Rows from block 5, named by matrix and row number. Rows with one number belong to one neuron. Each number is 128 + 24 x the weight over its row's rms, rounded and kept within 0 to 255. All counts start at 0. After the name is the row's rms in percent of the matrix's.
# gate: MLP gate (model.blocks.5.mlp.gate.weight, 384x192), inputs 0-191
# fc1: MLP up (model.blocks.5.mlp.fc1.weight, 384x192), inputs 0-191
# fc2: MLP down (model.blocks.5.mlp.fc2.weight, 192x384, transposed), outputs 0-191
gate.223 116 [141 136 122 155 145 114 150 156 117 179 116 131 144 164 142 149 142  88 143 123  82 126 156 102 127 141 123 140 134 130 102 102 115  87 149 119  85 105 122 117 106 162 148 127 103 133 124  98 133 138 108 141 100  62 110 119  60 142  94 140 176 100 135 128 132 140 213 142 126 100 135 165 143 162 151 105 136 135 118 100 138 106  86 167 129 114 121 146 110 153 158 151  88 129  88 130 145 130 107 161 123  76 103 135  90 100 122 112 132 134 125 138 118 136 133 130 162 123 103 148 135 137 118 117 127 110 149  97 140 112  74 154 145 152 122 113 111 112 136 129 135 154 150 162  74 112 111 135 156  94 112 101 132 104 118 171 141 124 123 154 171  86 141 124 118 116 166 106 139 180 177 144  98 125 129 116 135 153 151 166 148 141 132 109 150 130 143 129 119 104 146 125]
fc1.223 119 [107  94 168 100 103 130 128 128 161 117 106 154 158  79 124 135 118 129 137 101 154  92 109 143 131 152 124 142 113 106 168 155 141 137 118 150 158 156 150 132 119  92  75 147 156 115 161 118 147 157 158 113 148 135 108 149 164  81 157 152  97 118 119 151 135 144  81 118  94 158 148  73 155 149 107 134 128 138 126 144 120 126 197 130 113 119 112  85 146 106  86 108 163 146 148 119 111 113 139 121 121 196 153 157 131 117 123  87 122 155  99  87 130 121 188 119 120 168 166 126 121  91 115 141 124 145 138 149 157 172 160 103 136 141 126 162 144 148 105 136 111 111 115 113 151 123 118 149 152 150 118 156 125 133 133 107 102 120 112 130 128 142 121 145 113 120 102 144 129  72  99 126 141 136 131 133  67 103  89 118 103 114 123 129 106  92 128 110 111 144  96 143]
fc2.223 119 [151 148  86 130 119 113 123 145 122 132 172 151 111 147 154 109 147 109 140 155 122 123 168 104 130 116 147 159 105  79 134 126 115 130 139 165 156 100 141 126 147 126  99 120 122  85 132 130 118 120 143  98 139 130 121  90  94 150 132  94 101 169 138 115 136 104 108 139 160 136 180 118 149 176 180 101  96  91  99 116 102 146 167 152 111 133 141  83 174 120 141 146 121 135 123 152 117  97 135 149 148  76 112 157 128 121 146 100 103 136 142 144 119 179 104 128  91 143 100 126 120 134 124 133  93 184 147 108 162 100 117  92 133  96 107 130 125 130 144 156 113 143 164 103 173 154 128 118 124  93 134 146  96 148 104 153 146 138 116 151 128 125 107 148 136 157 109 106  99 169 100 135 101 127 113 156 183  88 147 133 102 154 131 105 126 133 129  94  75 154  91 139]
gate.224 114 [113  96 152 137 140 173 107  94 151 184 166 115 113 150 125 107 136  96 117  92  79 146 111 111 124 142  58 110  90 121 144 130 185 146 146 116 155 133  77 105 134 172 113 113 145 122 112 154 128 138 125 152 134 138 115 128  86 155 135 100 140 124 116 131  76  88 124 121 125 128  87 122  91 136  93 154 136 117 141 158 144 151 131 117 137 117 142 148 145 139 143 135 138 113 162 129 109 123 123  90 144 117  94 138 119 144  76 106 123 138  89 137 131 121 165 171 139 132 154 163 122 170 156 151 163 124 149 118 156 125 108 167 133 127 116 127 122 129 198 161 130 116 110  97  97 125 161 139 151 136 119 126 188 108 140 139 153 136 132  65 128  90 110 132 119 116 124 152 151 108 115 105 116 105 142 116 135 102 168  80 107 131 129 113 146 134 170 115 117 138 128 105]
fc1.224 123 [ 94 160  89 128 143 138  89 122 168 138 152  79 121 127 134 109 128 171 121  88 127  97 144  92 114 103 100  63  99 108 144 124 154 140 107 111 109 160 130 160 117 131  91 123 165 167 103 109 135 108 111 145 132 127 147  65 151 118 138 125 101 109 113 146 106 144  95  98 151 153 169 157 150 105 156 133  65 145 135 169 159 134 134 144 125 107 131 140 137 103 170 175 109  82 145 168 140 126 111 125 109 150 174 161 165 130  91 127 111 161 108 126 134  98 118 145 109 155 152 152 132 150 129 126 115 123  94 105 134 123 156 133 125 117 107 116 134  96 112 162 168 149 125 140 123 112 115 152 108  87 119 142 162 102  90 105 117  98 138 132 125 118 110 152 171 153 141 136 142 148 121 129  92 102 103 123 140 111 134 148 117 121 147 179 156 114 138 115 157 158 147 129]
fc2.224 123 [104 170 109  88  96 134 135 121 103 117 135 131 133 136 137 126 126 159 126 164 146 100 128 138 171 114  98  77 121 127 123 116 163 132  98  76 143 139 114 155 141 115 113 138 148 102 171 116  87 123 110 148 132 127  88 102 145 101  89 139 193 147 132 163 140 132 121 109 125 126 105 119 144  98 106 172 122  98 180 144 136 170 144 147 118  85  74 131 137 144 133 108 124 149 161 164 105 166  98 105  73 113 122 120 124 181 112  78 149 111  99 125 144 115 159 107 138 131 153 150 117 133 123 127 132 153 117 118 163 135 129 145 158  79  89 115 106 110 149 156 127 115 129 110 105 148 146 103 115 108  87 134 164 137 125 131 166 146 156 120 132 149  76 152 152 162 153  82 150 134 147 114 117 118 134  97 130 140 157 110 131 132 118 111 161 116 122 119 186 136 129 120]
gate.225 095 [ 80 115  75 110 143 133 119 132 104 138 104 118 152  98 133 100 117 140 146  96 151  87 161 145 123 168 159 139 124 102 153 133 154 134 167 129 129 150 132 138 112 123 110 105 131 121 156 118 153 163 124 128  94 120 120 123 149  85 127 137 113 110 128 135 113 134 146 144  97 119 110 104 144 119 131 102 123 131 183 180 104 107 116 172 161 151 113 148  91 121  76 140 104 137 130 112 156 116 102 149 171 151 166 118 112 119  96 111 159 111 118 122 122 114 124 126 171  68 190 136 138 127 161 104  87 160 116 135 113 121  79 131 138 101 113 101 130 159 146 119 164 126 217 191 164 122 116 113 156 121 101 105 126  86 108 121 106 106 103 152 156 125 164 138 123 130 147 160 117 119 122 121 148 116 133  86 139 121  93 121 140 132 145 129 145 114 124 137 149 134 106 154]
fc1.225 096 [161 166 131 102  84 128 182  84  80 106 147 147 109  81 140 168 192 113 110 129 124 115 128 116 111 153 107 117 127 138 134 117  91 113  97 102 169 130 141  95 150 137 127 161 114 157 112  98 119 106 115 155 143 153 130 135 127 118 103 131 144 167 110 129 130 131 114 131 160 117 136 124 112 149 109 114 153 136 114  97 120 139  85  92 115 131 126 116 122  83 126 118  86  91 154 156 136 114 139 142 100 162 117 157  92 154 160  93 129 132 106 122 138 156 128 149 109 141 118 143 101 160 145 144 171 129 162 129 150 130 159 142 101 137 115 138 143  85 120 142 119 135 119  47 157 127  87 124 143 109 143 162  91 126 102 148 138 128 107 110 121 193 145 125 148 153 179 107 155  92 142 147 129 107 114 163 137 161 109 113 141 117 122 116 143 180 140 141 106 116 135  99]
fc2.225 093 [100 146 133 164 144 157 111 106 148 104  86 109 140  83 102 141 130 152 120 110 155 150 125  96 136 147 137 133 131 166 128  97 155 141 162 119 137 130 127 138  97 151 144 112 108  97 110 160  93 147 131 121 140 128 151  81 119 133  67 161 114 103 134 109 110 121 113  96 114 172 150 160 162 140 146 141 136 101 119 104 156 140 153  92 138 111 155 100 157 124 104 111 102 163 156 127 121 151 183 121 162 123 114 126  87 158 121  86 167 105 136 138 162 117 144 132  76 131 148 150 141 111 132 113 103  76 109 112 145 110 102 133 119  84 127 105 131 112 127 106 143 134 122 155 138 138  98 185 129 131 138 113 107 112 101 122 103 129  95 150 122 113 109 147 146 105 114 148 128 139 136 115 134 163 191 122 162 150 124  98 127 127 167 104 172 173 168 108 101  81 164 116]
gate.226 085 [125 142 145 141 142 146 135 132 125 103 160 180  94 153 143 102 113 138 121  60 126 120 164 122 148 144 161 147 149 122 122 134 141 185 134  94 121 109 103  90 118 136 151 132 125 114 134  96 142 111 112 126 111 142 126 134 159  77 138 103 144 134 185 109 105 138 111 134  74 125 134 131 142 119 139 162 100 112 139 102 169 138 165 125 119 176 167 119 117 121 107 114 114 123 130 120 124  80 120 166 147  95 178 132 102 102 154 132  83 149 146 118 122 119 152 151 131 111 126 124 123 118 130 143 145 119 147 148 141 159 129 161 147 103 135  92 125 127  92 106 156 111 141 142  87  41 112  98 137 125 131 123 140 106 114 161 151 130 132 121 115 119  85  90 117 155 152 157 157 149 118 107 123 126 112 135  71 109 188 115  96 124 126 155 149 161 100 153 157  97 109 137]
fc1.226 089 [ 82 190 128 131 119 129 119  99 127 161 116  98  93 122 137  91 135  86 112 140 126 121 102 128 106 118  91 122 147 151 102  99 137 159 125 111  81 127  96 104 140 135 109 141 100 108 121  96 165 152 120 122 123 107 151 101 183 125 124 128 136 135 149 155 116 106 170 144 110  93 139 116 122 129 156 166 123 181 128 134 108 117 146 114 176 143 159 152 113 103 115 138 110 127 116 148  99 128 129 166 179 190 143 146 100 134 158 161  96 114 174 106 143 117 135 129 112 165 148 123 117 148 142 183 117 125 139 116  88 124  99 144 151 120 165 100 103 163 103 122 112 133 127  96  92 118 147 140 150 122 117 125 166 171 128 152 137 103 167 140  80 136 105  84 118 149 146 162 116 134 146 109  85 149 149  73 122 119 143 152 109 121 136 126 119 126 141 141 123  80 147 113]
fc2.226 092 [151 157 143 143 131 143 142  95 136 108 199 108  98 118 124 169 145 124 120 141 125 133 145 119 131 111 160 128  93 154 132 132  88 134  93 145  99 138 108  98 144 142 140 141 116 106 119 148  97 150  99 161 123 119 114 131  98 118 138 102 152  84 118 102 147 145 116 112 110 112 133  98 147 122  69 111 141 152 129 128 123  94 149 178 125 154 129 179 122 108 148 143 106 141 154 112 160 130 138 102 146  96 181 103 114  93 126 130 172 159 145 112 180 112  67 115 108 117 121  88 103 124 144 107 110 124 125 148 144 186 129 151 144  97 153 119  79 144 129 149 110 141 136 110 150 123 143 129 138 143 119 114 130 138 135 145 111 120 143 153 108  78  93 148 149 125 126 150 130 136 135  95 121 163 101 174 137 156  67 163 173 150  93 123 120 104 116 140 154  77 105 139]
gate.227 098 [134 138 104 155 120  87 108 133  79 178 134 147 176 129 142  94  85 121 115 133 129 151 138 117 158 118 120 147  94 141 115 139 123  84  85  82 132 161 167 129 189 152 100 153 130 144 163 135 170 145 125  99  88  96 174 126 118 129 118 158 104 133  91 109 184 157 112 107 134  64 104 107 124  89 123  99 142 132 143 104 113 131 131 135 118 144 133 134 178 135 117 137 152 105 153 122 124 152 103 119 162 111 151 141 107 141 122 126 118  80 130 161 153 114 131 155 143 121 148 112 169 131 101 137 154 126 149  91 149 130 111  97 101 144  68 113 114 135 117 108 159 130 132 113  90 128 167 154 141  88 114 143 144  92 145 140 132 117 123 114 124 161 158 141 113 141 109 120 150  78 102 149 124 117 112 115 142 113 177 157 123 142 107 141 152 113 148 105 129 159 128 131]
fc1.227 099 [137 120 101 101 129 129 130 147 135 128 159 188 109 126 112 138 122 114 147 168 127 103 102 156 124 117 151  94  86 104 146 151  97  93  99 126 124 139 123 145 173 151 117 155 127 128 175 163 158 150 151 115 115  78 134  85 117 132 127 139 162 138 104 134 156 133 153 147 114  86 131 118 126 102 149  99 107 133 164 104 143 175 117 130 122 172 109 179 117 139 104 125 135 144 146 114 111 151 133 159 173 114  71 150 123 103 166 129 134 101 132 185 143 134 141 174 187 138 119  88 157 116 148 104 149 102 120 133 139  80 120  79 101 144  97 124 154 159 123 107 120 129 117 113 123 138 137 151 141 142  58 105  96 100 120 108  97 124 147 156  91 104 131 100 123 145 157 116 146 117  94 156 126 137  98  98 135 130 138 131 124 130 110 132 143 112 101 112 155 153 103 125]
fc2.227 105 [ 87 133 152 120 110 131 127 138 155 146 140 118 106 148 129 153 134  82 115 143 132  94 124  94 118 120 182 151 150  87 133 116 109 110 118 115 139 146 128 195 163  79 120 136 137 148 170 128 120 101 137 133 151 106 161 100 131 141 107 163 166 147 130 149 112  73 118 168 147 119 118 118 142 188 124 102 102 110 121 120 183 126 129 186 158  90 135 143 104 142 104  93 186 124 126 147 121 182 131  84 133 116 118 145 148 104 157 127 143 133  92 143 149 127 124 103 150 130 147 120 115  87  97 112 163 146 146 114 138 117 115 106 116 105  99 112 121 107 174 130 138 106 109 106 112 103 123 142 129  98 109 136 162 161 106  98 120 112 136 129 142 153 176 150 155 101 125 158 122 121 118 137 104 170  60 135 139 122 115 125 102 112 110 153 101 113 154 136 138 139 109 113]
gate.228 129 [127 118  92 142 142 130 121 144 166 118 125 122  93 131 166  89 128 133 109 125  87 107 122 157 148 138 157 132 109 104  72 106 121 128 124 106 172 174 125 141 128 139 108  83 148 126 140 139 123 127 142 130 107 103 170 101 126 135 122 149 132 135 137 117 110 108 142 127 130 108 130 108 165 137 136 149 140 154 120 131 104 143  74 159 103 110 131 119 118 121 143 132 133 165 125 141 173 136 131 103 134  93 184 135 159 141 156 141 119 158 111 145 119 138 140 146  90 159 154 109 153 144 126 132 123 108 145 119 144 111 157 121 155 126 102  79  94 121 181 133 121 169 128 103  82 142 166 169 187 140 102 143 170 158  82 111 157 103  69  92 153 116 122 179 154 155 104 121 160 117  92 141 142  90 116 126 156 128 107 137 131  97  75 106 105  98  99 111 108 105 136 110]
fc1.228 130 [120 162  96 129 168 130 152 180 123  99 108 114 127 147 147 170 151 151 136 132 113 143 157 143 123 119 155 146 124 132 123 140 123 139 146 103  94 115 142  97  81 143 113 105 128 131 168 166 144 119 120 115 113 129  66 151 134 114 118 130 132 141 120 122 115 123 130 152 134 149  79 125 157 141 127 108  78  91 142  95 141 117 141 117 102 149  88 150  96 122 102 125 128 167 119  97 118 158 167  96  97 120 139 162 122 186 139 121 126  89 129  97 147 105 103  87 115  99 143 120 115 102 162 124 119 119 142 114  92 107 156  88 166 106 152  95 140 135 130 110 165 137 111 117 124 125 131 123 126 121 128 110 142 185 116  83 115 132 156 170 178 147 108 135 148  80 128 156 116 134 136 162 142 124 108 167 133 125 142 151 116 188 125 112 123  90 120 122  83 197 135 148]
fc2.228 134 [118 118 133 152 140 130 152 109 140 115 141 129 126 151  96 165 124 108 117 116 127 109 117 148 112 127 164 127 136 140 111 123 104 149 112 155 139 113 154 168 112 118 115 109  85 126 111 166  97 170 141 153 141 106 120 157 116  96 148 132  98 128 131 103 117 164 128  96 130 124 116 126  85 117 152 116 131 166 111 141 121 168 166 144 102 122 158  76 130 119  98 150 139 124 133  72 133  85 113 125 128 146 145 119 146 185 107 118 114 142 154 106 123 108 118 119 130 130 131 134 170 122 153  82 162  95 127 116 137  79 153 187 145 156  55 158 114 130 107  99 144 112 148 133 148  83 103 171 117 121 106 162 135 133 116 130 121 151 161 135 100 177 172 125 148 117 119 124 141  90 111 103 113 154  82 124 130 127  98 110 192  97 172  92 110 151 132 147 146 157 109 118]