From a checkpoint of a small multi-label image tagger: trained on photos of plants, animals and fungi (iNaturalist).
Rows from block 3, named by matrix and row number. Rows with one number belong to one attention dimension. Each number is 128 + 24 x the weight over its row's rms, rounded and kept within 0 to 255. All counts start at 0. Numbers have three digits each. After the name is the row's rms in percent of the matrix's.
# v: attention value (model.blocks.3.attn.v.weight, 192x192), inputs 96-191
# proj: attention output (model.blocks.3.attn.proj.weight, 192x192, transposed), outputs 96-191
v.132 106:171132141111126146171170145163124168112156110088141142120152115161122151105119113119140109142144088147149123139162117137114093143132122126100143115135114163142123106130147142102159151162163094114125147128104111119133130121152127125122164156123151132100118157131144134120106061087117119125
proj.132 114:100132114147138123073098134063111130129096163100081096159087133123111124132107113189131140123136119147130098147117154124128108130143095153116140149124137165139122156140137142174111114097107171120152154114106164113126117123090160122117112092165107128120153100103129124143118192143155154111
v.133 107:090115115165142142146114127127158093127133090065159099102151079127165121117122114121114156127133113126126132118115104123123154120086171140134142119132128139126151149079161108140114137098178149102138147153134108129136149152118165141098099130129159138155126137173138140178094123090163107167
proj.133 109:155130164118141136096157146119121133137099154159128128131099138108092114095136152146137142120162158145138136140144144120163143096127146096142135122161142096142127109163121116066112127097136110108100097138144117142136150120123110135163114139133094121135144145108166121074213124166132110123
v.134 103:128099093105173165159127102135120145170144159116152074116119100135123129145133122142119109160128143129136107112114125120139131166147116112097149118128116127108131145111135166191117134093136138178157164112101133123161099133153130124121099098113123168122106160078114138146105165130087142132
proj.134 104:115107115145099080143119118140121126101069108158126171154121101135140120083149118140120109103118101126143134164119122120152115092128114088126153102126128099129136174174147077114123119126132076133110106138132136081115145120116098146122117134147116122166146132150137132118124094099159141153
v.135 094:164114103144126096154121134077179112141140148133145160103112131140143136101098127128146103110156183160085139151130127124143115122134136147143120149135135128113089156096122120155141089145116100136128103099113095121111137113130143143173151145113153125136124125110140071138146124168132137160
proj.135 098:087155169103101139088151112132101095129148130090140117132124117139102125129125128119132156136104122148142118142103115144070132109126126147077168112107113107119141129145071140146087128150163187110085127155148119098151117096120127142128132112165113145103133116218089129123099155119136113147
v.136 112:127068143126150127125126135118179134109119126134127122099075107112113133096127147146163127098139145115105112119065123117158166122110134121127087120147138112109154135102175151143125116103115128183104114121102126180141074134107133152119136137106153139197120149100180140167108142142132140119
proj.136 112:168133140109122159144126104112073133135130124144171131133148123169141151106127160112113142145133147168137144111129147144142126124168173120115179095139114142142115177154110100098133149135149121116127127111131111096125154122130107121155114104154082105105126135150066122110147119137108091138
v.137 102:190157138120145149064153114126131107106065137113155105200121131135143124121131110106160132084114118124131142140114104104102131116157103135118137131137096158126102115121118110116083145088148099141136116140153118133150120147143131120115071112114119098140161129159134143172123175110116146102
proj.137 099:094145148127129085141094139167129142169151136116113149146134143127110131135114119113169124169111135118136115086182079141099125167124119140134118132153134109125127116117161141141118095101104100112145135151098156092102136136120129126153150148125083172088113108082095110105135122134175091120
v.138 104:109165101101155108117145131115108131143102114129155119144132106127156108073134112133151153117142131093140117104135150113140144112139125136129132130143058163131122141107141078117100130126150161139116135118137157137127169101124131170127117111130098147154144169129063178119122152104072132124
proj.138 106:119058146154110124163093129170180157127098106149118149120137144135111141148127165125099112140081149147133177102130122123113107136103133120156145132129154078105139116160130132117160159072098105121106130120096142083112091136106079127161150124093132129136117089102152120128114142118139134151
v.139 089:119072110139126145158097146116164115160093139101168151089172166140112121154089102138135132111126141071124125164142079156122140105129125083146150132127097128130114138114139115151096119165154120100120156106142114106121134123123116142171143094153158142102124121107143167157136106105138083092
proj.139 090:140181157181126097093171116185127145110113123123105102152083106122127106103138171155131128111137140135158143153130116157109107109119125172071124122113146098125130086123129166155100123088143130128141123148114139154105104116121151148083130187119145104147142137146087130122124138092114137159
v.140 103:154099139141146189128131099105140111124119122121124153137113117147109145138129152164099125158131140143123106068126124105131096122131135121127140122105154103133114124114149117159136158145139093153124119065116147174144039169147124128137174087104135175131133114120140113174120147104124094092
proj.140 105:096161103128089107125140144130119125132098138150157177113148113137129148104140098112144119128151129139142063145156129143134151150149155110112123161112111165096140176091159146118105132127141108123177129162164127113126175143091123137095075136121118117150084130135158121084120104167134127119
v.141 109:123139132112153139131168146167125144098105053154143095135086144114111137106100116133135121142118127084109124168153118120125119156148163130133116161082145110126163105135136155136177097131114134127172122131129151120157105143151109099127086115139135136080114101102122105147144176137115106109
proj.141 110:124138103123112107174092083128118114139119181125107144101163107175115134169146130121128141132142101094105133135105126126155123110184083138155142134133105129130129165112063106130098099146118068136136160105123105134136120142113177139082155132145125097166117161174129113164133115133117164117
v.142 103:142136209141106144148148151110119126115114138058145116102167155103117121116122131123147098102137145114148086140170161085150106130092154146120126107150150092151165118088160158111107103134145142157139173123178101145128097091151086159117130126133140145131118149143160147188098121134136099158
proj.142 105:098117087092177106101114112154116148145147155153130124168107113157160112130138133151146167101099101153094135134114110142101113116158119125121163176104118158106094108164094121123099137119139085077113099148116178142082165151139137115110098148139135109101178140093113134092142127146082111135
v.143 109:124083138161137186156139123167120143130144151119134136101127135163129152109108122121133094119069140125142132141116121111119144127150145088143171078147137135133112109146156156165121103174132119101134138135103132148124131102119138140124100102119128120165108111089167144137099091122104114148
proj.143 106:145170114141088108108164152131105119140080103148131133116099125091125105124100129141166126142145127116124119129129144173149093147108116193076120151143158135145141150115117135117099126114144169176138146124146108130132149138144100129130159170137131113113155100120090157151157153101123148130
v.144 094:138143120088121128109121092128110086164143147127153130125134137127133119127127127096169129113166100084128113121135109134141141107129121138140125163116103154182111134157162129100134113089137132125086121130118137121108138139119072051144118102133079080157180144155117185148120155099149117125
proj.144 105:136121176123125110162138130140153131123138106145124144172110139144106111146156095154148131131123172154156154097163129118151135177136090150111112141122134094131120103110145126073147089145115155144144141116127136124091106150139166158161168109146133158076081090078108136104151134143108125087
v.145 096:130123106110099119140105140136155134121159099123134079157152163150108114126082085093153112137167137088135120108104040162140119128087130089148155145147109166124111157134088103107114193137134124094124135125096106122122110155121118124140121178169137125139139183140152138184139117102133155125
proj.145 097:121115147165184139091153125122108136138138148153104146115082106129146127108088174171131142140113075146134110166171179127157150142145104161119118135160148102139116113120153157126151108141135167159121134101139145133128117126100114135133099085125153125138103135120116116121125163114170116142
v.146 098:094060121110139162128112089123165159142147193169129143115103146103130147139084089123113154154134151103136114111089136134182167128138121145168143146119155123149124123151119101111130108101136122122123099136117151086201101134113085108112128118119151123142123119101151106183126139144119085145
proj.146 098:154151127138138088152123168122108081154107105123139155110152110161122110107206134154142122108134118135134128158126150127108116149106107116083117102148096093097128175120139129122128120137114126132114129151154068112113162137148155138091094110099075133118123150150118128146134101104125176126
v.147 093:138126141161135120110087137132108134096111133153110151155105118128124165129137124150133170098120156108138070108150159076155106149145120158124143128157147136124138131122159094164129102112144139133148131116115142134107134081074115142166142092099136128162107124111138135120124145108118131124
proj.147 099:086102110104108121120116144141128160167120131123167151143175164115136143123132145083090100139101132152114160123104120163114167122095199121155140121091155143131140118121129150092129171127112128120112103108150153134118136178130147155111121148101142129137150106171120130110099116116091113137
v.148 109:146101065161139122115130131138125123128122164150156141151102106150121120155140155166119146138155151128059117144131123154147135123122123110118135088111104087130127094099119151116156106142177137143112125149102159147118081166148165129151142086142153136127143102101094120133147096120131125090
proj.148 104:151177174116121129137148113124151122101122105129132133132167142100108161087131118107130089162152161131176100099105131116143126098164136120094136150089100182097126171102156116165141133117099134095180141154137100105147137114101114120093118162143103136110101117153113127162136129166129121143
v.149 104:112144146107068147076165116163133102119111102116101119172127155141115134133150122085106166137147125083130129140148112123139109121122148132161100181114105132138125075132072119084125115164121108158153117118125099136082132152140086131141150097138128168144078121142126147188151124154129145152
proj.149 116:118148162144166131137126129131124149148131133137108144091118127117158102136141160138127126101122134153181140093182114126128151151147104141132147124119117077137111143110143163151137082120125118129119152142143174146176127138130145148128078165079104092078126123134123107114154098151134113104
v.150 100:109120122143128122076120129146137119144149136159097189114090132129125113094104113128114131091151159090105152118056129128124161114142135135140102160130108088109126105157129125125133119162105097113133101119146135126114141121110105157146121081117121152122144110154152141126141131126125124102
proj.150 105:137128123117108152143139150141114157132109139129156119092176147125111138164137172079107149153115137145123146147148122169093167147133183170087136108122176144146110137097130146107111117111077134144130129133126116093134136125140144131131109160106132139112132109131096155119101124087114153136
v.151 100:086116127117155154096138121122098119132161123181131163159110169105103131142126122154133159169118142104186127102125130165166117101125104102158166111121137117110086142109069072144168152153109104114127119126142099137153137118131112101146128122108112168114127107134170130122153143108136159104
proj.151 105:116143118158095096143099181105162093130093132101108122089137087134114138142132102121119105105148117118106114126100137094099150174134113147143083108151135153110141124100173181130123137123142114127138155136132150136137140180120135165129077124129145134148114142109122116161079125119125173168
v.152 093:121143089123158173138154109121127115142116106126127092112148156112127095152123152146172129107043140161149128128136131083142119117127180107134152102112134141120160121136124110165142125115114154077173139141080200158115144130138115143117103119179118171147119114133108125097120149121161155139
proj.152 087:120164159151102109148146131139129144096112153151142124125125071122097150120132118107099119112145119140091185134096088109162128086151145100117128158131132104133176116161128141091107138129138088172139132129160085126150141077144116151108141113123110082161095184134136141151183120145111093111
v.153 101:164093143106137112135114100140141131092084095139118136153097146124099146138166123134104151097104140109116131117160156110121100101166139161154086152115152066109144140101153147165140121134107133167119150124159117120113095114141164136115151137135177101139129096122146141130113179144113116139
proj.153 101:106156124130106143157139117149122106148139147116155159133122159129162111120148153090128137162110142123085108099110116139106138119112168108137183124096148156139098136169081105066083105127121137081140108123108102129131137125153159119136125148090101129111157156166106112094148098130140107150
v.154 091:145116156085097154119107119119146112122147129151118112146167130111169114120138116136130130123137170169129145145125143146103128124159115092133124135178098110138143126123136090138079138095115125156151108098100118128100091147112135128099114167141146180121121087141089144151118105161140139116
proj.154 083:128142139127177120153116164137097132128145110134122134120145119140138122112111147165132133090108127138136119132115114110131156116155088137099140093136139089126112131135147141182120099123130144162096130141143132150135145093138073131147141097095119106122114164091174121129181138174135088121
v.155 114:134141086073123103143124118113147152107144138129144097115123145122109155114093125111160140121153157158122147145154152133147123122176143118150070171131113124082123126114121169143136093133128127128157146122116142114099138101109147137165104100139118146109145125119157108093140116172125132132
proj.155 112:126137150151127103148147104144100122160102110131135151168109095133123119167155115132092095138094125127100137146088108134126156065104142179140151112112137135159113114126109126151107119160110160121102122124137081120152140105161156116115158136151150120089137119176078160167118165105141111110
v.156 099:082175156083099096081132148137125104088103130121105121113127144155174088132131110089168108115135139124147115099163116114108124151116107110130125152143082183166136127133110113109094125141142130121130119136113112161084110166120118135120160138148132157106132160148139124130131138189089113176
proj.156 103:133086106130162140147111137116136177134136132123129139160157144106149152133122111136087163157134114154122160099142124122160107129139112152152125173137136041115121103116158142143141132139119157150124132136155165106173144105098122100151085118084150122117111115135131114119131132130107168091
v.157 106:122137113132164080112140157128118118179103137180116134129125101116186133127115175113177138137088100148113140110092111119118104125170123112116138124100139186128136103098145113141116145134117119124130114101152148163132132128151123110119139126116134139128142136144099079100163148150074101156
proj.157 097:094110137135085179172116115147184154110153117112154151129139115153103156176111090106107128143141149122123126135146133173105112154122147144141143148117115103114139112121108139128131179163147120148123124132132145098194155160065136139158122121127151088115121115133122154152107111112175144104
v.158 107:136130131104166161140106115107140144157133123150159130076161164124165076096148164148135086131122138101192112126138125141125120083142127135140158119132110172154116167098165094150118082131162126147143118092125123147123126128167127138099122116131132130126130117131153125122125104108174099121
proj.158 107:140130154146126100120133177154123093127135130134122129193096101132089143138112115142182153125089139154102124188111134168080137156133137117069109167122154090138152099115125133087100148129121102102130113137129136107094156136126117138131113129137137150109147135093126159143144139151090102145
v.159 112:108164181113140126130182126135125118104129105112107106125166139082118138117142123127133081103111111119132086116139135146110106128131187165114130134144170091126131137143110147127101145128100139144169148106098106162149120115099111135096121164112110142153129137154132150153084149124158141139
proj.159 115:119129126129138112138078139108118168160148161125130118141101080155101116136122135083119147167117105141129135134138115122133159140101124089137138143136153156151149125127135130105175150115148092126134128128123155125074133180160096124124116107133158101145137128104164121103149112174081118098
v.160 088:125158131153119147135149147120148110132125126132132117115118158095085116125140131110106083096179103142161163117159119122116148142087130150099125093129144069142154141111109137102126155119088134126157127140169092133139107138186138148088103158161137141143153132114127142163125122134164113132
proj.160 091:114117101090174150116090108135091134109144151143121086101136105161172167102121161128171136123082120142112115157132157122100118139146121096124130143133101190118087096107081133130103112122140089109118159154139163127098146118132083139145120128102138109105128177077110126097130099185086122152
v.161 089:150135100097078135142138102149135135150107121114147123087107076118104105113094141079121132145132089099134130178131141131121154112129113125150100118117111143148123100129158139091135134106141080093166110131116145132123136145120093135122083151162104128143135127105111123117169086119103125087
proj.161 096:141137108158169126123113099123116138117127126152093123133119177112132159134161121162112090140118144164118164116174155143151108141106141133149112151142141150145087119091127112173128130140100125151090195117138100125086133132130155141121215120103105130094096109071110169145096157171109132134
v.162 087:133102139120094137121130111144171169086170118082135091119130141105116169135106104097155135139125136074131136123134144106145095100126133124173107142147132123088155126143129156135143114157120101120114118081131124110116143129099100129128171114155173138139116106142166137148102120143109140196
proj.162 088:116129127133137148092184123114069123157095135168123128133131116159170065115174157139124170061128111117129122114119165120136138119156138136106176112133131123127128133124164119115083105113093128111132152118136106141135103103189151120142073153090125105106196122132117136122129146119117114101
v.163 104:150164133176127146112109147087144108169132122114136145114100120120113100122166128085075110149168102146117130143122098149113157118154112146108133079129103118139155124138126119104126142080046139120155118101132082124132092144199118160128111174145164149138126138130106156132154131136124138106
proj.163 110:107150099109136150119076123155109151109150107165086095077126125166136179075093154137159137122072110173144165109143132149150130165124154089128131145105109158130118139114116104159141121115146109164130142165104146113114135123100098134146146085078095119124109143115113144117105114155083120137
v.164 089:089129124117138150083114088158104122138103109173087144202124145123162167094148155064138130145137119111106099160136094116112157146120098143138122087117124178098151087165116125117150119114148137118123099125122115156129132161080115112104124116092148153105076133126161140090119115165122173110
proj.164 093:161131147121090139153136193129097130146142130098145113086136137127102110148116115138113114135133117117167175115125161143153133156100122126146120130142144047155136160095140116148147144114118106149137135098121127155146151144124089126153138174117117114138133128137116103178170126098096108118